Rows from block 5 of a small CTC audio transcriber, named by matrix and row number. Each number is 128 + 24 x the weight over its row's rms, rounded and kept within 0 to 255. All counts start at 0.
After each channel's rows are labels from the 100 clips, of 14976, where the channel reaches its highest value: "loudest" is the band of the loudest frequency at the time of the peak; "responds to" is what is common among them. Only what is clearly more common there than usual is listed. The data: read English sentences (LibriTTS-R). In brackets: how many of the 100, against the usual share in percent.
# c30: last pointwise conv (model.blocks.5.c3.0.weight, 192x192x1), inputs 96-191

c30.96 [100 153 121 187 157 136 153 153 135 126 147 109 105 113 135 138 155 172 139  95 129  91 114 172  95 104 124 118  93 110 102 117 145 121 112 170 108 148  87 149 118 156 116 148 161 132 128 125 104 126 133 159  98 162 111 130 104 128 166 113 141 114 123 115 168 125 111 123 150 144 132 188  98 130 160 127 143 142 141 136 150 104 113  95 149 133 152 148 165 132 142 110 170 111 128 163]
loudest: 4000 to 8000 Hz (29 vs 5.6)
responds to: the word "asked" (48 vs 1.8); the word "you" (37 vs 14.4)

c30.49 [162 144 131 115 105  95 134 106 131 143  88 111 117 103 138 145  97  92 108 141 125 140 107  74 128 104 154  96  72 159 115 116 143 146 117 118 119 131 129 114 145 107 131 116 180 131 111 121 102 114 109 170 112 139 113 146 119 146 140 191 107 128 138 140 121 129 118 133  94 134 154 147 152  67 142  88 124 114 109 129 159 128  79 132 120 171 149 150  75 110 123  89 136 107  75 139]
loudest: 250 to 500 Hz (48 vs 13.4)
responds to: the word "there" (33 vs 4.4)

c30.132 [130 139 134 131 151 131 106 180 133 129 105 168 133 126  94 105 148 144 124 127 129 134 153 148 137 159 142 126 159 124 104 115 142 167 133 114  95 177 127  97 124 139  89 111 148 109 122 118 124 118  87 143  84 122 107 131 129 139 106 121 127 123 109 122 160 143 148 138 118 143 101 153 183  68 137 126  88 148 130 120  94  81 160 112 148  93 119 117 153 162 151 109 149 126  88 158]
loudest: 500 to 1000 Hz (29 vs 6.4)
responds to: the word "i" (43 vs 20.2)

c30.79 [132 148 127 127  99 128  98  89 131 133 136 148 150 130 119 130 110 115 138  99 129 110 139 141 134 140 129 164 122 107 168 120 122 121 146 137 112 110 116 109 141 113 157 137 109  85 111 101 115  81  90 157  82 135 113 124  95  71 125 113  86 158 128 114 133  71 134 150 134  72 111 147  85  94 156 106 157 134 105 152 152 140 151 137 143 103 139 109  92 144  66  98 109  89 142 133]
loudest: 250 to 500 Hz (33 vs 13.4)
responds to: the word "i" (44 vs 20.2); the word "think" (30 vs 2)

c30.134 [104  47  96  95 121  80 117 105 125  88 152 104 102 144 100 107 133 155 111 128 119 172 119 112 110 114 146 113  68 108 121 137 165 172 126 136 135 158 157 149 106 131 106 107  92 149  60 132 156 124 161 102 149  82  90  88 115 117 156 108 167 114 161 161 144 153 130 121 111 170 135 125 101 160 113 126  94 121 167 140 161  92 142 125 115 112 152 135 160 124 131 181 100 160 133 130]
loudest: 500 to 1000 Hz (28 vs 6.4)
responds to: the word "i" (43 vs 20.2); the word "well" (28 vs 2.2)

c30.53 [161  96 136 134  85 132 128 133 128 139 150 130 119 122 118 130 110 100 103 164 124 102 101  81 120 108 116 103 140 133 170 139 135 135 112 107 129 147 141 116 133 128 103 142 152 155 133 102 137 114 133 143 111 142 104 151 136 152 169 114 100 101 127  79 119  97 126 134 134 140 114  79 115 115 139 130 134 130 144 133 129 135 125 146 134 172 134 154 103  92 131 108 150 141 146 142]
loudest: 2000 to 4000 Hz (68 vs 2.5)
responds to: the word "shall" (47 vs 1.5)

c30.182 [146 117 144 150 160 104 120 107 117 126 126 126 111 134 149 109 105 121 124 110 132 141 150 116 162  65 135 120 170 109  93 136 150 135 111 105 147  94 124 132 126  85 136 140 131 100 103 102 123  81 145 149 103 132  46 146 149 138 113 116 143 143 140 127 145 156 118 126 106 129 134 151 100 129  96 117  83 142 126 176 149 130 137 109 129 145 137 175 107  90  97 101 154 123 135 156]
loudest: 500 to 1000 Hz (42 vs 6.4)
responds to: the word "asked" (39 vs 1.8)

c30.103 [145 153 112 151 128 145 142 149 115 130 105 120 128 148  76 121 146 138 132 137 173 107 141 162 135  94 145 116 119 141 131 164 175  82 101  98  89 161  76 113 115  82 132  47 147 119 143 107 124 101  85  91 150 137 122 129 138 134 116 197  84 117 140 142 150 106 149 122 106 121 145 138 127 128 143 150 139 158 134 154 166 134 115 133 181 143 146 129 170  99 118 131 134  77 129 147]
loudest: 4000 to 8000 Hz (48 vs 5.6)
responds to: the word "the" (80 vs 49.2); the word "said" (70 vs 9.7)

c30.67 [107 129  97 109 110 150 125 111 153 113 137 146 146  99 107 125  93 131 117 143 117 133 129 151 125 113  69 128 105 125 118 125 114 163 119 121 153 132 144 120 135 137 148 120 121 110 119 109  62 130 131  93  97  76 123  99 149 156 111 101 121 135 107 116 177 179 102 134 106 150 110  84  80 111 124 134  88 149 102 132  98 103 130  84  85 168 104 170 154 125 141 112 124 140 169 155]
loudest: 500 to 1000 Hz (38 vs 6.4)
responds to: the word "asked" (54 vs 1.8)

c30.57 [158 123 108 149 169 136 106 160 110 131 105 161  87 115 129  74 144 121  71 148 142 106 118 104 158 157 128 129 141 118 109 142 129  87 128 125 129 131  69 135 176 102 115 125 154 162 155  84 141 127 141 127 154 103  61 105 145 110 165  83 121 126 125 125 123 113 146 105 125 126 140 129 132 163  71 119 165 105 113 172 131 136 140 104 172 146 135 154 112 144 107 104 145 137 153 112]
loudest: 2000 to 4000 Hz (75 vs 2.5)
responds to: the word "such" (28 vs 1.3)